Rows from block 4 of a small image classifier, named by matrix and row number. Rows with one number belong to one channel. Each number is 128 + 24 x the weight over its row's rms, rounded and kept within 0 to 255. All counts start at 0.
After each channel's rows are labels from the 100 images, of 14848, where the channel reaches its highest value: "patch colour" is the nearest of a few named colours to the mean colour under the peak. Only what is clearly more common there than usual is listed. The data: crops of objects in photos (Visual Genome). In brackets: how many of the 100, against the usual share in percent.
# convs1: first pointwise conv (model.blocks.4.convs.1.weight, 256x256x1x1), inputs 128-191
# convs3: second pointwise conv (model.blocks.4.convs.3.weight, 256x256x1x1, transposed), outputs 128-191

convs1.144 [138 120 128 124 112 165 114 169  96 155 159 131 178 125  75 119 132 109 130 147 141 103 138 152 141 163 142 136 139 130 154 145 142 109 158 178 122 134  99 128 108 141 146 138 152 115 160  95 107 153 141 103 154 143 172 128 120 132 111 146 113 129 155  76]
convs3.144 [136 132 132 136 122 118 145 140 122 121 131 104 121 120 109 110 143 130 155 194 179 157  89 140 185 128 133 115 126 107 142 126 107 119  89  97 186 114 159 136 117 147 126  91 118 130 137 143 177 153 146 127 136 143 176 167 131 154 106 115 155 141 138 138]
patch colour: white (38 vs 6.6); pink (28 vs 9.9)

convs1.70 [150  95 149  90 150 107 163 139 106 124 123 147 138 128  98  83  97 104 108 118 140 144 125 148 128 126 116 124  87 149 132 136 126 144 151 112 110 141 117 164 121 143 110 126 157 142 100 116 129 114 121 113 162 132 137 145  87 128 142 120 137 109 171 104]
convs3.70 [160  86 129 132  99 177 146  88 100 109 129 104 145 118 119 130  83 156 130 162 139 117 138 137 121 130 117 109 134 127 128 163 128 145 102 114 113 138 113 157  99 123 157  70 142 139 117 143 169 117  91 111 123 126 116 138 125 140 149 135  90 133 118 133]
patch colour: white (25 vs 6.6)

convs1.37 [ 73 135 106  84 114  93 128 111 154 165 143 168 125 147 145  98 176 160 148 139 148 128 134 110 127 121 118 153 164 117 128 108 139 152 129 117 146 111 129 151 137 137 153 128 149 123 144 168 146 123  72 106 140 126 103 121 134 124  92 124 157 127 140 131]
convs3.37 [154 130 117 123 134 145 121 183 150  70 150 103 103 110 109 155 167 137 117 192 178 126 133 139  60 107 157  93 127 116 154 102 122 101 151 115 129 140 146  92 136 159 125 110 116 177 120 175 142  91 102  95 163 146 155 128 120 130 142 103 165 103  96 135]
patch colour: black (36 vs 16.2)

convs1.49 [101 130  98 128 116 127 123 122  95 153 134 100  85 120  99 138 146 104 101 103 177 139 142 100 127 146 145 121 143 135 126 128 150 153  80 124 139 153 107 157 111 106 129 156 149  91 114 151  94 133  90 147 103 123 150 150 130 125 161 144 128 121  96 130]
convs3.49 [175  98 143 131 130 103 131 132 123 147 130 137  88 144 178  85 119 127  90 115 126 119 138 163  96 146 144 150 129 148 154 129 114 115 124 115 152 172 147 109 137 145 142 110 139  97 150 150 146 136 148 132 139  99 167 143 127 116  99 129  92 101 116 100]
patch colour: red (31 vs 0.8)

convs1.10 [110 137 135  96 119 102 141 189  68 176 153 120 167 160 109 155 129 145 117 162 144 123 185  96 124 146 130 127 158 109 138 120 121 138 121 128 144 120 132 118 117 154 163 140 159 130 124 140 140 110 149  79 111 122 173 159 124 125 101 104 127 113  80 131]
convs3.10 [137 127 131 145 159 148 142 132 167 106 141 133 160  94 141 134 120 147 117 106  92 148 153 153  83  97 136 133  96 138 128 176 138 136 118 136 187 107 120 134 160 160 133 105 130 133  68 169 137 116 159 120  93 119 154 119 164 163 142 106 106 128 143 115]
patch colour: pink (31 vs 9.9)

convs1.45 [ 98  98 126 119 112 147  89 156 156 139 128 171 146  83 112 144 108 146 103 121 146 126 129  96 112 109 105 107 125  96 121 131 118 114 153 150 104 174 167  91 114 157 142 121 146 125  81 138  85 154 108 106 123 115 110 164 142 127 103 116 158 109 104 117]
convs3.45 [151 133 154  98 125  99 147 133 162 120 116 139 153 142 114  82 127 112  77 121 147 133 127 107 106 154 108 179 103 134  98  97 111 112 124 121 148 149 123 192 123 166 163 126 120 138 176 102 129 161 143  87 134 123 159 138 137 141 149 121 107 149 145  94]
patch colour: black (48 vs 16.2)

convs1.86 [ 94 140  79 135 145 122 141 138 144  99 131 123 167 148 112 146 116 106 146 125 115 150  97 109 153 115 108 111 136 138 114 122 100 134  66 125 155 160 155 140 148 114 138 121 152 103  98 171 135 203 150  98 144 122 146 155 153 112 151 126 129 112 139 150]
convs3.86 [119 166 117 107  91 116 151 112 113  95 133 132 126 137 138 125 107 147 135 137  85 142 100 142 140 128 138 121 118 131 121  51 131 159 146 124 125  97 122 106 140 178 131 109 150 140 122 163 146 173 141 128 123 135 142 128 171  81 146 126 160 129 116 143]
patch colour: pink (28 vs 9.9)

convs1.148 [192 134 116 144 106 110 149 103 104 139  99 118 145 119  95 130 118 190 121  86  87 178 129 143 148 104 124 152 104  85 145 124 134 129 169 126 108 124 149 104 113 109 163 140 125 124 136 116 174 150 129  78 107 117 110 122 145 123 139 155 159 121 160 128]
convs3.148 [147 144 113 108 140 114 133 111  87 115 170  85 165  95 128 119  83 147  95 125 150 138 128 188 129 113 110 133 131 119 121 107  88 165 162 122 101  98 167 127 116 109 152 144  63 145 129 137 117 131 123 102 160 128 144 145 109 124 168  85 124  94  91 125]
patch colour: white (25 vs 6.6)

convs1.255 [ 87 152 121  97 156 148 112 119 151 142 146 135 129 133 149 130 119 127 152 186  98 127 124 144 111 145 101 134 146 142 135 120 106 107 129 168 119 116 101 170 134 105 109  86 108  47 137 101 122 116 118 145 163 117 160 125 163 153 168 140 159 150 123 126]
convs3.255 [154 127 138 146 132 152 114 155 109 142 110 152 110 116 137 123 164 117 109 134 104 122 109 118 115 148 153 143 144 154 121 138 108 178 129 115 149 137 139 158 144 125 123 115 115  81 141 116  99  92 119  46 123 158 136 136 138 116 154 157 137 155 138 180]
patch colour: red (33 vs 0.8)

convs1.73 [102 177 128 171 120 143  94 130 132 143 120 144  96 145  99 141  69 116 133 108 111 129 121 150  91 120 134 150 114  71 142 112 127 133 139 117 109 125 145 131 123 169 153 139 139 127 137 128 128 152 134 135  73 113 130 104 147 120 157 132 128 148 130 149]
convs3.73 [135 122 149 168 122  96 134 160 132 129 136 131 180 159 124 145 134 180 102  91  76  90 103 154 114 112 164 114 140 151 112  83 108 145 144 176 166  93 116  88 140 101 130 107 169 129 164  94 116 164 130 131  94 146 137 105 132 116 101 150 133 147 116 148]
patch colour: pink (28 vs 9.9)

convs1.192 [ 91 132 123 131 104 135  90 131 128 135 146 138  97 127 101 124 118 129 138 130 129 173 119 162 112 152 112 135 145 109 103 154 145 155 131  99 128 141 125  97 134 127 144 132 107 154  81 113 160 107 175 115 112 138 117 162 164 125 129 127 141 165  99 148]
convs3.192 [107 128  68 155 104 131 122 117 112 152 142 115 152 163 126 152 123 125 149 118 173 127 142 126 111 110 112 140 142 149 141 133 124 115 131 104 137 139 113 120 127 128 138 127 109 116 129 144 103 108 159 162 157 141 132 150 149 155 149 167 193 153 136 146]
patch colour: pink (34 vs 9.9)

convs1.193 [ 91 139 138 139 103 122 156 134  99 119 120 133 126 167 126  93  91 122 128 140 151 118 121 134 139 145 112 141 140 130 135 131 157 110 102 145 138 150  85 177 145 168 140 165 135 142 181 137 114 103 150 119 120 138 132  42 122 172 148 113 112 124 125 147]
convs3.193 [141  66  87  96 135 117  91 130 137 135 120 148 111  98 128 158 163 130 176 109  98 101 139 152 151 114 117 173 127 131 153  87 128 116 142 159 124 148  99  88 132 137 106 118 103  85 115 170 122 162 101 142 108 126 132 139 122 128 144 128 152 144 132  74]
patch colour: white (33 vs 6.6)

convs1.133 [110 127 132 134 164 101  98 140  99 115 142 162 118 137 155  98  92 133 146 143 136 141 116 124 138 131 154 126 155 112 140 126 156 130 134  93 185 101 130 184  98 100 141 136 119 135 101 156 151  87  92 134  96 121 124  99 158 145 149  94  96 113 139 165]
convs3.133 [118 132 122 128 137 166 139 144 127  94 120 156  99 111 104 153 113 134 143 145 106  80 147 160 155 158 150 113 124 104  90 153 147 102 108 104  93 114 135 128 111 104  97 128 131 120 138 159 100 161 144 138 139 121 127 142 134 106 109  92 157 125 112 153]
patch colour: pink (28 vs 9.9)